config = dict(
    dataset='single notes of musical instruments (NSynth)',
    n_mels=64,
    mlp_ratio=3,
    layers=12,
)
Rows from block 2 of a small sound classifier, named by matrix and row number. Rows with one number belong to one neuron. Each number is 128 + 24 x the weight over its row's rms, rounded and kept within 0 to 255. All counts start at 0. Numbers have three digits each.
Before each neuron's rows are labels from the 100 clips, of 14976, where the neuron reaches its highest value: "responds to" is what is common among them; "loudest band" is the band of the loudest frequency at the time of the peak. Only what is clearly more common there than usual is listed. The data: single notes of musical instruments (NSynth). In brackets: how many of the 100.
# fc1: first MLP up (model.blocks.2.ff1.fc1.weight, 384x128), inputs 0-127
# fc2: first MLP down (model.blocks.2.ff1.fc2.weight, 128x384, transposed), outputs 0-127

responds to: source: electronic (75); organ (66); pitch class C# (50)
loudest band: 250 to 500 Hz (33)
fc1.28:111136128111151152128122140111142165134143119152136154075100134127137124148127117086135064125165075108124112142119104179149116148130180150121109107125156154127140098133095147130102112099149136102119099150121161156135090121151152086144106110112116101135101104139132116147163134147130123134141154115136096167142138139126114068151104130062162110128114063082119139114109160120119151112115
fc2.28:138119132144110151137096127185125150136134176156105114153082140151160136105134169115144106179118152137109152149133160118145167113168131138129097110177147120131151124139171089117142112100130156136127125136158077131108123125201159142137158145107128138115146107140078150145152155163099127158113119127151155158140153105117156115103137148142114133124120124131119166115147126105139129201151

responds to: pitch class D (97); octave 4 (88); note: D4 (87)
loudest band: 250 to 500 Hz (74)
fc1.151:129108142172117106110117087117163112089130166141138161121164115108112088124172114093118113086151137136133130118134115149115138157127140147094119074103130123098094084151099159124127105154155128187146124148120102147142098186134093143152159154120096103115176111135074117135132138114109122121156166136116130098118087159139125129142142130134122134115109087097120102092136120094092132130102
fc2.151:118171110135127176129127135145118140136082123156147101119117111137144178176067131134114121136092118075132099116182122116118140084109142124124154135158159139133142170120097067122116154142112137174150144118146114127161092163118122087124147123178126102130132163131127139156083112111119135131109160142144125106131155136135106128139135120115134144099137117133162157157098107162111145147069

responds to: acoustic (69); octave 3 (62); pitch class F# (30); note: F#3 (28)
loudest band: 1000 to 2000 Hz (35)
fc1.368:136116092165133124122121104114134130125126138099125112095133130155145135122112116102131166146112132099115110190160164104144129134110128157152111103097163128114170128097129142142161165147183124112120126119100093100116078084156153133147122133143127134137157134132109166099105133105158109138130118135135164084107116189160144161090121118139131139108101090126150102168087134066113162158134
fc2.368:147099158133114088118139108079132136109136103152136145116154138134130128158114148105130096117137122160179147157095131146117106120167173126128133097113117139110126125119121168099120123133138142115121077086120152120105128164098123100149109080175128139143135147175126121127153131105091133181103129113150155075139107170151100165099156141100125168071126114177158128160126149109117134137136

responds to: pitch class C (99); octave 4 (74); note: C4 (73)
loudest band: 500 to 1000 Hz (40); 250 to 500 Hz (38)
fc1.250:103141110115139102156095150102148078122199105174121131151120116140084087168151125172127110134107141148122117127125122109131117149131129159113134103095073147121149117102118104123124103104132151096094125126137109086159083137121167135160125156094133158101133106129133106119154138156116173144129157134120122100101129119129134094112095113164143129139160115114166182155121116123106119185108
fc2.250:145117107123127113161155163145127173136155119151151115092121083141140119148130108129140093105127152135133131095113155172126134128109100096127100149139148134129111147135127158135144109167139118161139129141170119109098172145133150137124064087111096138110146151110110123115113120124154166115116176141064130080086130168101142108165088176121152122121077150145132126113119130184113145134119

responds to: pitch class D (28); pitch class E (26)
loudest band: 2000 to 4000 Hz (28)
fc1.78:164128130140155077137136139119139165136147096117068139119083126156090137172123122110100121128151155142132138172109101134152154137108098096113101110103079102096147172107124123104102125145125112120132134137086126138153103164132118114097118094104104143156121154145113150116160115146150122157123137142149142187133125116091108139133134165129121188162115124128176085114138149178116156119136
fc2.78:104152147115133093114159136094135097145114133150129065181166181102116130115167122104139114152122162104099108116162119120161154105114133107145112141104163129119129142134145173103106133099119151126149123115143151115107098113137149120177067120075122146155102163122120152126130126128147125126120137121121163091131140133112143141129087098106077156112160129112108112157079140087153165123112

responds to: source: electronic (94); pitch class D# (85); organ (84)
loudest band: 250 to 500 Hz (48)
fc1.376:168074167123156101133123133120160165157185155112118147132124137116121185143125135115154114120096173148115165122136140161138094128162148202172100126116127125113126092129127133137113085133170118130119137130103126110131105130117112151130150096097131122142147081134143176163096150132116152133140103159131143129140093143112154114134138122127159080112123132111161110107087106124079131111153
fc2.376:103104070119093141099144137116125107160101099108106097112134150130134151107110116179109147150148131142140170116089120174108130104103106143123137129138114141139135161137121125125138147164185143154117139161153135162083111093072126144159163135134147131114128152137100126107104141117151102111098116157098149147142149091077153115152074127161138135145107122090121143076125094093136124120143

responds to: source: electronic (73); organ (45); pitch class G# (37)
loudest band: 2000 to 4000 Hz (25)
fc1.117:120112127187147136124112118127150123153098133117133150141127122154109146132146111148133124144116124097141166083133086134117117105167103102129131176116107136108077108128097130166108112140127129126178139144107138117103123111162099120136098131104073070112115100176119138090134140146144172161101107100086092142164150131113126120149100106123099121106147109171161177136095156131122127142087
fc2.117:136107102163132128122138109165118135146153120160089156122130122132077125135150126129127173145118102132112145112144153145111128105096108155118116073122149159109128133110161088110102140110132127127066142171144156098108156105101153133104097142079100130149122128138094133157116109156131138103168100142097102131107115107128148131103111164124124118142131141108146172058157150093176150102090

responds to: source: electronic (82); organ (53); pitch class C (52); note: C5 (25)
loudest band: 250 to 500 Hz (50)
fc1.88:134074122131082165128159154127173140123095132165123158157111118146137127154108179167144127161098140156122103130146140140098139151138111153093145173145137114102140153073110131144088103104142135167147131118142122131087129113137159153123152143139149159125126105090102169106149105148145132134137116137120155115149102119100099109157155109190109121124097133124112172123109127158099114115072
fc2.88:103141149125118170163141087144129084134179084129115116124129160124112140151147155135150103133123153104137102127161101156094137100117157111119097145132124152163126127081133121123114046122081157126138109141131074137167145153079121113172102116129139148120111123132115132108096122132153160102111164147096140149082115138088097098147076134118145122135131140146148123113117140083117144129123

responds to: pitch class C (96); octave 4 (95); note: C4 (92)
loudest band: 250 to 500 Hz (75)
fc1.240:114139114140110142108124145165147105128098072174100097117124116134114118156113111180122129081147102103163106126161126102110101103147104117115104123143126077148132187145140115124108110128116151122154142141159196112146088141110139112097196103136097120097137135113113130107137148139139112137120107174117127147098045132128105153106137097127135138149141148142138137137121139116136157104143
fc2.240:101116128148091130121139137176158112136126158143168115102135119085167146113100103147112129116095170106135146118125114125117113119109173154156109128142125133148143131112103135152173185139120136165149131167158147069104131147122186083144114141130169094172148113134151097126147141177145131130128125124148129132167117135171111137126150114081118120114156146152123162131104082131093156116143