Rows from block 5 of a small sound classifier, named by matrix and row number. Rows with one number belong to one neuron. Each number is 500 + 40 x the weight over its row's rms, rounded and kept within 0 to 999. All counts start at 0. Numbers have three digits each.
After each neuron's rows are labels from the 100 clips, of 14976, where the neuron reaches its highest value: "loudest" is the band of the loudest frequency at the time of the peak. Only what is clearly more common there than usual is listed. The data: single notes of musical instruments (NSynth). In brackets: how many of the 100, against the usual share in percent.
# fc1: first MLP up (model.blocks.5.ff1.fc1.weight, 384x128), inputs 0-63
# fc2: first MLP down (model.blocks.5.ff1.fc2.weight, 128x384, transposed), outputs 0-63

fc1.73:496506522541503511522481553513530488490536497452372500481425534518476495466493532520489551551535469485542522493476480555597496493529504518466461483518505497466443522516504554521501475542566533
fc2.73:469470471521501511518519442477492477499574513470480480513444514520529447550461493569478486510527558442529491556578532593494523452518469537483460494522423508503566464484590547451499551503574510
loudest: 2000 to 4000 Hz (47 vs 7.2)

fc1.44:495468449536518560575491421546439497438447490482432479490443473482501487526462509521472471512490525512520455421551523573505508530513528474484429565442496566536504529540550542473508467479480508
fc2.44:380445518499519501513481501455563495503546518515446494441517514496486521447527434558508521418513519439525568537496500527445477555473439500537487434455442530498447426479525484497463425468468461
loudest: 1000 to 2000 Hz (32 vs 12.2); 500 to 1000 Hz (31 vs 12.3)

fc1.327:485510502501526533511598549564532506479401527380511507419546505494544456520520495482481527473507576586501509543477476483545577517503467504556540474484542516490490511602484533462441570584480564
fc2.327:513544463541493515483495542467489449523464566471533554533564498554546488519471561495509455398481507392485495495494455527466540526493497473540528483517482508520583520512523475461469523434484456
loudest: 1000 to 2000 Hz (46 vs 12.2); 500 to 1000 Hz (29 vs 12.3)

fc1.155:455515502504507486471477494483526519472529478554485434492479518500510463499478396533516552368462471491492493532534420518509489525545480490417466488457511465522562556511475554511595440459551522
fc2.155:461464513462500489508486434463488554524458431568494436432540442528504444503493513480500535447506449491471438422559521516544444472499468496448464489535525480498497520497499471498504448443557547
loudest: 1000 to 2000 Hz (67 vs 12.2)

fc1.102:483419504507462526469421523396422454450534460511533527509552487580414498562475504449429529417511496448485532481488521509522534477494519540547477533391410480442541489468474497484507559499452480
fc2.102:485533515412502516562529492548492510395425529499564494487458546464476406537501479485518529473512472432440466499509493524578514513544425504457532497464532476482544416554469522488470479521528475
loudest: 1000 to 2000 Hz (33 vs 12.2)

fc1.306:539486469469520568550451474489462417611451538500458495516452481515464504538471474473481501478560505534542489477499558476472476522500483532570474448548514537517551455565490560429456481475463483
fc2.306:540457527452548545504510481471513496520505605542513579534458523529553481474537538510531583397518511505503491504529550503472521457458520474494570483439487505463445454523555561491558496497531455
loudest: 250 to 500 Hz (33 vs 14.9)

fc1.273:558506432454474438497576471471488457491554466455424506450481488496527500527439484523564548547425509484548495537467522441465478534525455507503524522495450474512511472507477580510492434505598472
fc2.273:460477521593468558484521425526530581505471524448536550459468499463518517539461490504512468507489454466503582484463469454571488437511451462474437454490513524546509500569438494534478467546471393
loudest: 2000 to 4000 Hz (61 vs 7.2)

fc1.53:518506485526445430529483490491535579505516507465488476518517500613498520576502475481554489514532507501449481475486501535549512509528541517497471511460506533419503438409485476514454477489585476
fc2.53:417437589500522533525466514530512488522580531452502449517462491570469535481522501514571525490506547493462488505573506523535470472506542481527424528501498460475449529554437494483432427469545538
loudest: 250 to 500 Hz (76 vs 14.9)

fc1.143:493474456517533435478485450525527541499500555495432484415531562513472451534462589474532480457433493481456498539518485502524486440525554517477470557517534486502400511488564502517501456537390494
fc2.143:496491537562477530548507479549532516517588500475434520477493507475482541492479452592512531573559454487412514544539518441508502467544514559495457529517581509449442502456433524529478510517498422
loudest: 250 to 500 Hz (35 vs 14.9)

fc1.190:495490482489484568524443579460481477458536458461517478480464552464551468461521517506449528523531541480493487489563470508586540492523457569535484480529492529554501527553488449501494471575449443
fc2.190:568555473463421533506497540530512498551445487470522524406508422410520489503529449506464459528468522526556479466513515542551495581496484539497519493453573475504473532555460560452494522492589484
loudest: 1000 to 2000 Hz (48 vs 12.2)

fc1.197:503514518590480481431424520533518500501488521557422483452540488535469468442566517464514483495498430512435442477491523475476401471543534425504463525498563509458520518502545488520483497443467519
fc2.197:509491546508525535474530499514471460453443466548482579473511534522492467505488487492514540497575501493495521523516479539516493542497543465651456525446576531418525554497451478540495477420451499
loudest: 500 to 1000 Hz (83 vs 12.3)

fc1.77:452504462501488506477457470574578561531389517538447456497498550512473509500520465514476513459534467512490499519470526501516470484519513483383556506504451497486523516475458438549517561642482535
fc2.77:467473512519566509509497589459502523504476520487450528531531422470478509484561465464489569490521504447494499476518516465470465532451456481501469486574451532487510501559445543517535531455494449
loudest: 250 to 500 Hz (52 vs 14.9)

fc1.201:484478492485413519471464492564491514458505475525421474407460529490518554464476589524510548484479582562456469571471486513478467448482480524564534533517488492526482467546490460488490534574489455
fc2.201:546502524515566486481519466546555446486443539453517465502609496454456508525415477443540504489562459535495497496474434520468480517525521434465458521461471488520526518507597508548543522545539498
loudest: 1000 to 2000 Hz (53 vs 12.2)

fc1.24:521474441469509420474531526531485448458517520525491488501510425511467530515552488456484469466544562432485496521491567488532598540559497530556520468481440423518570443512496499451501524614504496
fc2.24:482546514575496565482502496509486510529529506550501483482471522544520497533495537482511471425459443539455448514514473502472528463523528481514389499526452467500486493440432492534512531512493469
loudest: 1000 to 2000 Hz (53 vs 12.2)

fc1.154:506522526465478500548508468531522452495507502483437468443500545544433499566564562491588519492566467426468519502456476500482423433416522516530493476509509506552424515519497518536432480487490507
fc2.154:459516472470557476485447455469550511472484490474463560537485448506515494511430575519468414484522519476422528499515492489555543463444502501554439550532448474509491497500484490507418466468469556
loudest: 1000 to 2000 Hz (53 vs 12.2); 2000 to 4000 Hz (27 vs 7.2)

fc1.22:501514427522504492544526529496517551553516550482434553510515462495417537486436465444465531487529490493457465577541507534450522474490576507415494508550535440493545494477487575525467490475534544
fc2.22:493542482569493512480514502529476489542525482559490515539464533520576465462519428480505511543502547519431480522530514429500532536532564540554480503501429496616585496522475573500499527504523493
loudest: 4000 to 8000 Hz (61 vs 2.4)

fc1.35:506528478522515558507434499555535572460409557547473474506466554491449550471528444536435468486469534435519503480438471508522490498562536498574468537437482540483459520482457516535494506581587526
fc2.35:488551503475544568494529504509480439507495450544502508545604519493467475490529567462495514497515457505493510516517537434548535457509475523486452554457518501461445544512482491522522481501495416
loudest: 1000 to 2000 Hz (58 vs 12.2)

fc1.168:445622448493448520466471524486468455415515555588491531448475433503474511500587477440534499485460534475439511488492504514485483458475534522488550459488528554427504496506505572527502515523483504
fc2.168:471512534474505567542455571512476483543547492533487564460540512456543517464510497410511555437492487536458472508556546538513505486501578481554451461465575465440563531501465558542451554442470483
loudest: 1000 to 2000 Hz (37 vs 12.2)

fc1.224:457525498464431560488546517518507494531525414470521473524502488493420561550561491457539520492500536485483506530523495527501492551470502485486489479501521515438558488566445522577489534517507622
fc2.224:530506533516482382509485449546474555483494452501542485480553483470491517523526558496477495499465477486586496567548552483568432538473548441455504433498463572549540531472415466515519540455530421
loudest: 2000 to 4000 Hz (60 vs 7.2)

fc1.308:452470482452514475524519589533496524512524562537458514442459486516497549476469434490536521548601597563506504513484505578502465491516447514527427471566469457570517534478514523560495538481557518
fc2.308:555443511516546437459518492463530386528508465553521470455443506491491467536443480494519507519554557481523529439466467590523434513450539543566453449502485480435460527484502535528521456560498499
loudest: 2000 to 4000 Hz (41 vs 7.2)

fc1.93:568496521497462508608552532484530391503495488604582524483457503616467445408538451523505526531515511488448490507505476507492445541450500477520578520480522482507473525466513508517518438499463520
fc2.93:502473554508487484510463464435555574461500536513497499492448491525544507565425571519459455488449502469525479504553483500430478486529516558389490485474499536473482504504496480527528522468522544
loudest: 2000 to 4000 Hz (38 vs 7.2)

fc1.37:471406478468459445474483551471425584508539459501470508521497534466521469455516457441495457506510541544553452560532479536448516461499505526504492433508467514390452506476506511487500489452512493
fc2.37:538558460494472497519489526504519458474482448460443476466510439489530524543452506465532495524435355464532550496519485497594476467525541493494485547493504495544487546516472540507556473536495528
loudest: 2000 to 4000 Hz (36 vs 7.2)

fc1.52:513449552497548480494526518518469541485488441503433544470475514540423546507574489499539468491511544510389516467533501548424481529522520500527466445501431531568504461466525569500469483478443474
fc2.52:498455504529532482532544445563483455452547574488567521522457485492562518550500520510424455511470441487431499458449508491467477451485393479505555493513542422531435556462591470482501497421471499
loudest: 250 to 500 Hz (78 vs 14.9)

fc1.236:506534491539456445445478582439499461474591486506503456507403447496553532543545574477466473514509478476454525578510450507421552483438474483525443510504513481479524478509574491463424485515493503
fc2.236:482488546417443491459550442529503544452490554478474493542487519556472581562479458488481544456476511412456413483523457515545490495461565467582501546494488547418497539511505470489462485492481556
loudest: 2000 to 4000 Hz (42 vs 7.2)

fc1.233:564506510503557513449497560530481518488483532507504522529486511583535545519427508512520488567476488503559433588399547555532455452483493596504447511536427488396477478507478528456472484526462493
fc2.233:476404412547480546431524514484545523510513542461502456513480517493444524479526453505494424518517520449440506568473463469489604505513518555480511432477518524551505500569519463556515496533455491
loudest: 1000 to 2000 Hz (33 vs 12.2)

fc1.232:490484571500494522469428506482526546539415497527466497474549473423501491519543565485531538532413444525475423578529539468546552468501438561481478496421527496530553483498451561540406483515520472
fc2.232:556522530526557522519472512547544492461579475497446492566511479530541512508438479469471519495440523517484598442530524520458534587453491539541489547535524473487542454457499431523517554473572511
loudest: 1000 to 2000 Hz (47 vs 12.2)

fc1.151:465507497508459590476451453460493532550522429549531479521528529499500451452489489520482528500435504515464558535545598427488531451559495542485528535480546431531472506510448543538517426539469519
fc2.151:522508534492497519463531438526482594517505487490536436451442567494557485525414516500500486524478472474517543484476381531436471494512468461501484528433515563498548504545497560555457503501510493
loudest: 1000 to 2000 Hz (42 vs 12.2)

fc1.258:537519471568534422492525457522550527523530483537500519488438458557485497553553508531485471525430537490547509407446526487508516496513473478460499495492507477452458521435572540489546572499549479
fc2.258:588498512534544439480493532523504471482503457465497566580484553557494479490446481476496470476502521552521504538516529485521493468533457543512546579524539505449485564512452502571491512552518483
loudest: 2000 to 4000 Hz (34 vs 7.2)

fc1.149:505464530506491485535511509510498545485529470583491475475456521503499481528509461485499485465574578467467441514562545452465509469451491487396474545529492506536471537422545464464529503530467472
fc2.149:510503503447465534501483598491570511559472503553449493522522512513535513477481549517506513473577464476408504515525530503488454536499522505497575487505531435477533504534512563431521544459458507
loudest: 500 to 1000 Hz (48 vs 12.3)

fc1.311:499505558450440566483471495554561538534499566463472491548571497579489542531519537515588531518486461543524464516544507456479481517538459517448432454475578552537433471533470503487543543435451472
fc2.311:562589500501424461532554483489566530484497453484499537503569495485494515470479540469480559478431537515507490544526501473508489558513474505500436552508496431462426468510531467534513515480528515
loudest: 2000 to 4000 Hz (48 vs 7.2)