From a checkpoint of a small sound classifier.
Training: muon at rate 0.0087, held-out accuracy 79%.
Rows from block 8 of a small sound classifier, named by matrix and row number. Rows with one number belong to one neuron. Each number is 128 + 32 x the weight over its row's rms, rounded and kept within 0 to 255. All counts start at 0. Numbers have three digits each.
After each neuron's rows are labels from the 100 clips, of 14976, where the neuron reaches its highest value: "responds to" is what is common among them; "loudest band" is the band of the loudest frequency at the time of the peak. Only what is clearly more common there than usual is listed. The data: single notes of musical instruments (NSynth). In brackets: how many of the 100.
# fc1: first MLP up (model.blocks.8.ff1.fc1.weight, 384x128), inputs 0-127
# fc2: first MLP down (model.blocks.8.ff1.fc2.weight, 128x384, transposed), outputs 0-127

fc1.117:129167161161141093077107150171170139156093078108074159079124141164104076133128093110117142065032172176137220154161105145164073073140174149148173156141181090108129135112133185082131094107120129088067114104147106176185078133146161114180112123097135131130080116139113134142150148119149091097130110129119129121178069133146126091149112099099060131122146099138134136117164133149154126123146
fc2.117:139096106159121157170116123161132167171128118152114174070184086126118120077095116094164123130161175129116060142112115150112125153139103152166156121117121067096077106214114183204161108129119117080110083111177132128151105150201149167130145122137103136120064170116092058182131128154188172148145146115106168144103073080168102129128100124115133122138102111185063120125142155099122095099130
responds to: pitch class C# (100); octave 4 (99); note: C#4 (99)
loudest band: 250 to 500 Hz (85)

fc1.226:169118139174076116154071132102109162109146112103108162126122127157169113165136150069133154086068149103127086104156120099061046071158115114130090145155185172107154086135096184105121162148134135174163134142143169108168121144171133136130131112088115115147136175106099132129122120034162130107123154033143144179148131125127128112145063158124145107159110175145098134173100148165148100130048
fc2.226:144166114132111118112118111191166143095132138119035174111160133147146127121102156084159125108141136120154126087169060099085115105138127189159189158181116100143099185125125104105176085118123131160123069155182103086153115139087128158143121092107142119051188138113047099110089128091121129103070125157113149174095124137117111131165113175100172111162133109140084096188115104182145112093173
responds to: octave 4 (75); source: acoustic (68); pitch class C# (67); note: C#4 (67)
loudest band: 250 to 500 Hz (57)

fc1.102:078166080163142119137162188084144084122162088057121112100153162162101086165155137117106129155119159162147087104143126130077158096170077119141066153099158135168105095180099133137128158139140080114176126095133143095093136169151164167120156129168179133062071138082111158115131045117141118085113148097153077146128165176134137179070127100138128159109110145109104074077121134102141087149083
fc2.102:176122164115176106189085123069140149177151085092129118169111159131148157102146101097157125134118119103120138140086117083110112133167150125116130157150099103122173055140105130116114125122118065081140110119152188138137128202139125157111121126113187211136147183162145130129179103186144152085119064140153157120114119136109171139163136105097084148166118050159184177185112131150169118127202
responds to: octave 5 (51); pitch class D (41); note: D5 (39)
loudest band: 500 to 1000 Hz (34)

fc1.68:134168130124081129116120158171147127147113116109086127179135129192106071106102137136133170125073095124139171173126065060116101112117081126151091143160093176154175156097182099137099088145124143165172166141122162138088154173151175102209188128106149168118076107126101123152141144097129137146096128103087139160063070091145145135143146156147108164176129113147137055133124120169175084103068
fc2.68:122109107159112130072080136113138095124089176147132172142124106145121122118142177131092078087176114152100120151128174095070088139112095083154136122154102100131122091104179121125123209127187108119034093118091059110160104090197143066135094142137097137109080179107166178067110144119079106089116068094147140127102148136117151152134132127089105124144143111125118069069098123128099111083096
responds to: pitch class C# (63); octave 4 (47); note: C#4 (38)
loudest band: 250 to 500 Hz (41)

fc1.261:092057094150099112071128136153163151145151064103126086172161159126119098092144130131133086097127106133103078137119143110098164156110112075195182157156125133175147161100169195150173173142142073125121168120139166141100135168143142140068111144129137108082133039178112157124148141168125162127104141083114133114177051106118162163105105172153153107150078138161171109092078125135092088143155
fc2.261:174176122129154153134114158114138102165092099122126137184092110128164119119145122161141173104124165172170133098115127119106174109106161124166118135117172067109132115095166170050151116114139116150117185068148054148114126079116079136129146124143095104170165137183100107137063177141131098120127080128086115112171125138123079130054113109127092117044044109115205113109104174125173118127137
responds to: pitch class A# (98); octave 4 (78); note: A#4 (77)
loudest band: 250 to 500 Hz (63)

fc1.8:059172093176133121179137141125186100162127118174155146113107141130096148115138165148113081155095158182095089175154132129109144116086143142123108106070123182076122098180092163135149111114119163154141122192217148071079080140134134086177102135159141137066125070152143172087105126125117136099108213089101147108116135116112143191166158125131107130146057158149108136148107139145115080119118
fc2.8:146111153123123111119129089145112175141146110136151112121128109121133069177095080016077165147115114150133148114078158126143123111118078141127113158136137127094139172126119088041137115160123137147143133145078116103160179141130089069123107117057118187095094193119099137087143167095180068144096118158048065175123150115120125123115075121136190088092158134096127120121090132080167127142132
responds to: octave 5 (64); pitch class C (42); note: C5 (39); pitch class E (32)
loudest band: 500 to 1000 Hz (42)

fc1.183:135128112140159150161148124119121091168138086116126132115101143114109119104176057097098142182109166107157068134126137145096120079129103170166112115124068134146144061205152158099103127125164162162124059180101085122152108143133136149127132159079073104100136129157064145072152152141178186081156175114122135098094127114136208132157101206111138135069115152139091129073105131090085143161153
fc2.183:138158076104149138093179101178075130108193164082145155055113144094137125188128113131094143135070128137139134116126114169199151184143125071135212146127102164127131104096162095128146148146142174087113123135120146123137117178103090115061166106153153138142126149143058149180122145185127192120105166123089121088092160112110111096080136134164121124159187138126161099098120174064121117110165
responds to: octave 5 (85); pitch class E (69); source: electronic (67); note: E5 (58)
loudest band: 500 to 1000 Hz (56); 1000 to 2000 Hz (37)

fc1.267:123214116154083109149149186155131130112113138119188133061130159098109150107139130106101147110112103098175106118141086149089133138045107169140112120085119138179136097167076110191103106172121107053115109097144137081093163077147118079144115155119141107133073114122146133156120141142165097117125080145164148182170149084084146089076161100108089093146131151069122200083181121136107128158106
fc2.267:148112091170061153180134122109137164148083159126145125155163158113100060167150122119087161135085117068088142104187159127179184134163144176140127112137091065112152129167101144154112115132162098148104100095130068152089077068104093096101173105104176118105162103114128144098149147181208131117122148083163166169081129118103134133126100142184136114093198115099140141191144122145139112170109
responds to: octave 5 (66); pitch class G (64); note: G5 (43); pitch class F# (33)
loudest band: 500 to 1000 Hz (72)

fc1.82:148128093108143095129177114156114114109132132104083084157151140073124107117150136122073142093080031106164113121216090107102122104164135184137129109147146135160118132126085166148145118137157143135125175151139148130162188092138113141151174118081168134099109139135095133179127209116134091161142192114099112128118067121114100083160136179185041143160121127157102079169167127141061113101148
fc2.82:118140165066125114147064142106133114129159070122096097163141180147101141147119096107082089153222031107098081184147130145143111078138127077137103135140129125171138085136087105115096143099111144090092107142086065110097172133116148100175118154116173134122120154110095120120133196089123137106134145061109178115131107092135146109109146059183163101169128118161121117134145094183140139188160
responds to: pitch class C# (85); octave 4 (84); note: C#4 (83)
loudest band: 250 to 500 Hz (56)

fc1.276:181133104202151142126075152131123149123130143090061148169145112152124146085102138178200120095126109101118173101157156113119113138131100127078126105149104141119076113119089147032109083098124106078138108085173052141191160092105151136096131120132171088116152084133079116112099110136167094154087199100174084161115082126115118099157161129151108082084128104148151090110135095122093074137094
fc2.276:129162133157189137104141112149083135149142116111073154151165120172141147130155151147100079160103106113152105145108126216151161150059155160144140141140116095212156155118144178177162144164075133147077134168075107120159165121134166129132160195111127170152117127151128089142152103152117176139176061143153098065181158169144136116133107155114117147138127087204161132194121108087130104184147
responds to: pitch class C# (42); pitch class G# (34); note: C#4 (30)
loudest band: 250 to 500 Hz (44)

fc1.329:099167171116118138066060156120148098144124089160111123089142123115093163084127093114064104148161127155066141139062119074127160123172119159121056136104137055070075156127163085119167129102092151108145119165126142128111151134087119171133211121060127082143114155121113078118088186116117121110157123166170188176184101122132178119111113142099126124095169135107138120152185148125108146149107
fc2.329:156129135082108137130158125184112097130086159067107128115108117090081085130113169106036107186072134155129118199080054146111124159114100196111096141110115134184066154116154098139107113132140084178154111101186115129112117169151166130108097099130105074147125108149147072074133142125150109142040141173125151144133117152162116059097118140132116130178084119164147084118132113113121097119168
responds to: pitch class C# (91); octave 6 (73); note: C#6 (72); source: acoustic (61)
loudest band: 1000 to 2000 Hz (59)

fc1.254:168128143120108116084123118170160142130112128135120136197093106091172078057130147137091103125121117130146111132147142207121137113063107153171133119125168127090112103128190102079120133103089146133237111151124098080140141136088117118104137112115125141103170136160070093169140176117132122157074128045195126106131142196107131137134107139094120208219116140144120144122116175106148115123097
fc2.254:094156179129062103123073124111121130142153135120085132115095209140074125139116143099149088108041166122055105173090124119147129173094178136177103155119173200083137103115160056149150154126128099117116139092111161128147094078168106109182169145101095104152160096126121142164121137103144101116135122191095108154144149083153133151128109119062132063150127149101088117150128132159135145169193
responds to: pitch class C# (50); octave 5 (44); octave 4 (39); note: C#4 (36)
loudest band: 500 to 1000 Hz (39)

fc1.201:095149135159147112138030197175146202123129171102191157069148099125136134148109127087065130117170175121121167116126082108154138157163107176131162128105091092112129111183138152161121128130122129169124173141123155145148192133105168086196172089094158124123126129149090158113172132167131146101121134161147097182176177125181116185130117144170132129142094136167077128121116173163187152114111
fc2.201:161144147080159182207176140101105099062061087090137142175170115181131122125081080093134105123130148142095115103185150134144124115136138084197132143158144186152132095104114142114125150107135130189143078130154098118129125164144179129147077163111092128172059171110102112166111065094168079124149112154158116135090115102098150105136114134153121093162097055136174131094162123129146157117190
responds to: octave 4 (68); mallet (54); pitch class D# (27)
loudest band: 250 to 500 Hz (57)

fc1.270:143102088099064154127138143149191166156160122107123131158212115104074203137199175121082079103131163108063144101158120126058134177155136117134148165163118101119119143164119136196094140089135141115116164133138135166109173104143124165155100142131137131107131065152113125105147106129127104109110165182153089140115100164084118067169210093136077089162155135091133125098101108133114108161179
fc2.270:047073143163124163109123046086116148128081145086155122098103130079100110123112154075100120123097138093115099141142119121128149169073095112121172163094110129119142130097175123149099176103211079119123135117152105154127133111082180171112172149087173088104163126160109102109165106093082128133189101118118056161132131119099135097092135129140102126208085118132153131083152078096182106145175
responds to: octave 4 (45); octave 3 (41); mallet (33); pitch class: C# (26)
loudest band: 250 to 500 Hz (38)

fc1.383:122079071115103159103100126164175119077202114142127087148113134219103156157150137118169167133155116149090115113090107112162140109109139128138115087079081133056175137154136156135122104109072115100055142126147077134181109099177117172097175133129130109137144119142067122139098162126134142122073168111099118125138156133105156174189053136145127123100176195077090124154148135195119107136117
fc2.383:147116100095091173132086165154141113050089148136114116082130131123158167189194117133147159143139129134133164094172095125129192095112180101147129145152156126116147144051126105155099143118197136139105057121166128099121135119150090115087132094152112090175149065158049149150140158131145120140139089104157124124123151127079153188058072153079132093144117085121130108114114164095178085074099
responds to: octave 5 (93); pitch class A (87); note: A5 (84)
loudest band: 500 to 1000 Hz (73)

fc1.127:138130073160121155111097174128121154126146128124117125097140130105152189151111152086127167147094117140113126110187079162036105138134137144119125131194126112091155044130126110134138156049098178121115142107140164149127138109099155139147151199101151160154110022112122103066148134125187083139139119114131134171107169106095152112142096142170132162115103064196116133090073166155097093102158
fc2.127:124083150095107126128114151137150115097118073159095129094104126096075113138097113061136132157123122129099087116163077105120120149138227103125175093131131160128163131105170121092098130163160132122064077101161207119141134142070072148132101129115085202068127113134095170164142158154148127126096121186086145123135086082160152099136213150131092084137151153154168110116163110063094109118144
responds to: octave 4 (85); pitch class C (61); note: C4 (51)
loudest band: 250 to 500 Hz (77)

fc1.60:154094147081121118116161156147196126112065137111176096063149119151165104109113139130137095118123084179113114123115115115118163145121113123160145124117120109105118039137139154183167164109089155158186146156088121182090115153087214135100101095070109154146099135171127119170070120114165153105123111139108059074171115136140069118140131123129128191125156097085173073107176168107087086145138
fc2.60:169145167191129145135096133135181128154144118109098056099176090121075133182114146113167064121122143144135129081114110101160107090105163104153137128147098140170096174190115113133084171178135152150226102158130144116124157126112093083191131123108059127122145175118166105167112157153079098177139136148145172113121115141182129147112156162131128166090089146172175120094118185109079127180107
responds to: pitch class A# (40); note: A#4 (29)
loudest band: 250 to 500 Hz (35)

fc1.281:104161179108156120154153117141140128133119162085094162163103126122151126176143116097085113077113144153135101085102105087138119105109110109102129131092187094176112150166152110085132111135091092150154143136185107054170138088151136189145122163129144130072156121190114169132182114142133066084027090119118110148094108132076191210148072130129119166154133093146128131175110115193150105152118
fc2.281:155138185125165158096141192061131190082173153068116107141112114137180194128117105137099096082143134151164116082134188118117046146172098109184158153112127147139165152171122086131134147093088147170122107149155149102120130137101110094159123155157172099100076138097123129134173151112120105094109124130112070120097192109144152109113112146126054099072112138073137137105182147083184107162111
responds to: octave 5 (94); pitch class D (67); note: D5 (64); mallet (29)
loudest band: 500 to 1000 Hz (82)

fc1.35:169091160108174170148110131096136132112089109088086107099157177103138164092172097114108100093111167122068095170095132144148137169163045179142090117099100152154160167073076109175191166140152105169156154148075132187134052136143155104135151152120062144096126085124125135144136144141170131131138128111106128193175031120127132121101138122105098095151148146116100082101125137137147083134159
fc2.35:181101157161158169183085116131120116139175178176114239087136084141102154123112168098131090110151111131150136125109149132168070122170141169108130067142104120125150084096101085141126109111093110081101092151164149091071071149154141147172151181120184151114130136109144098138135136113218112154160164144111194164133101148153132124155173125163116083107068143108105146135138113157098085125083
responds to: pitch class C# (95); octave 6 (74); note: C#6 (74); octave 7 (25)
loudest band: 1000 to 2000 Hz (49)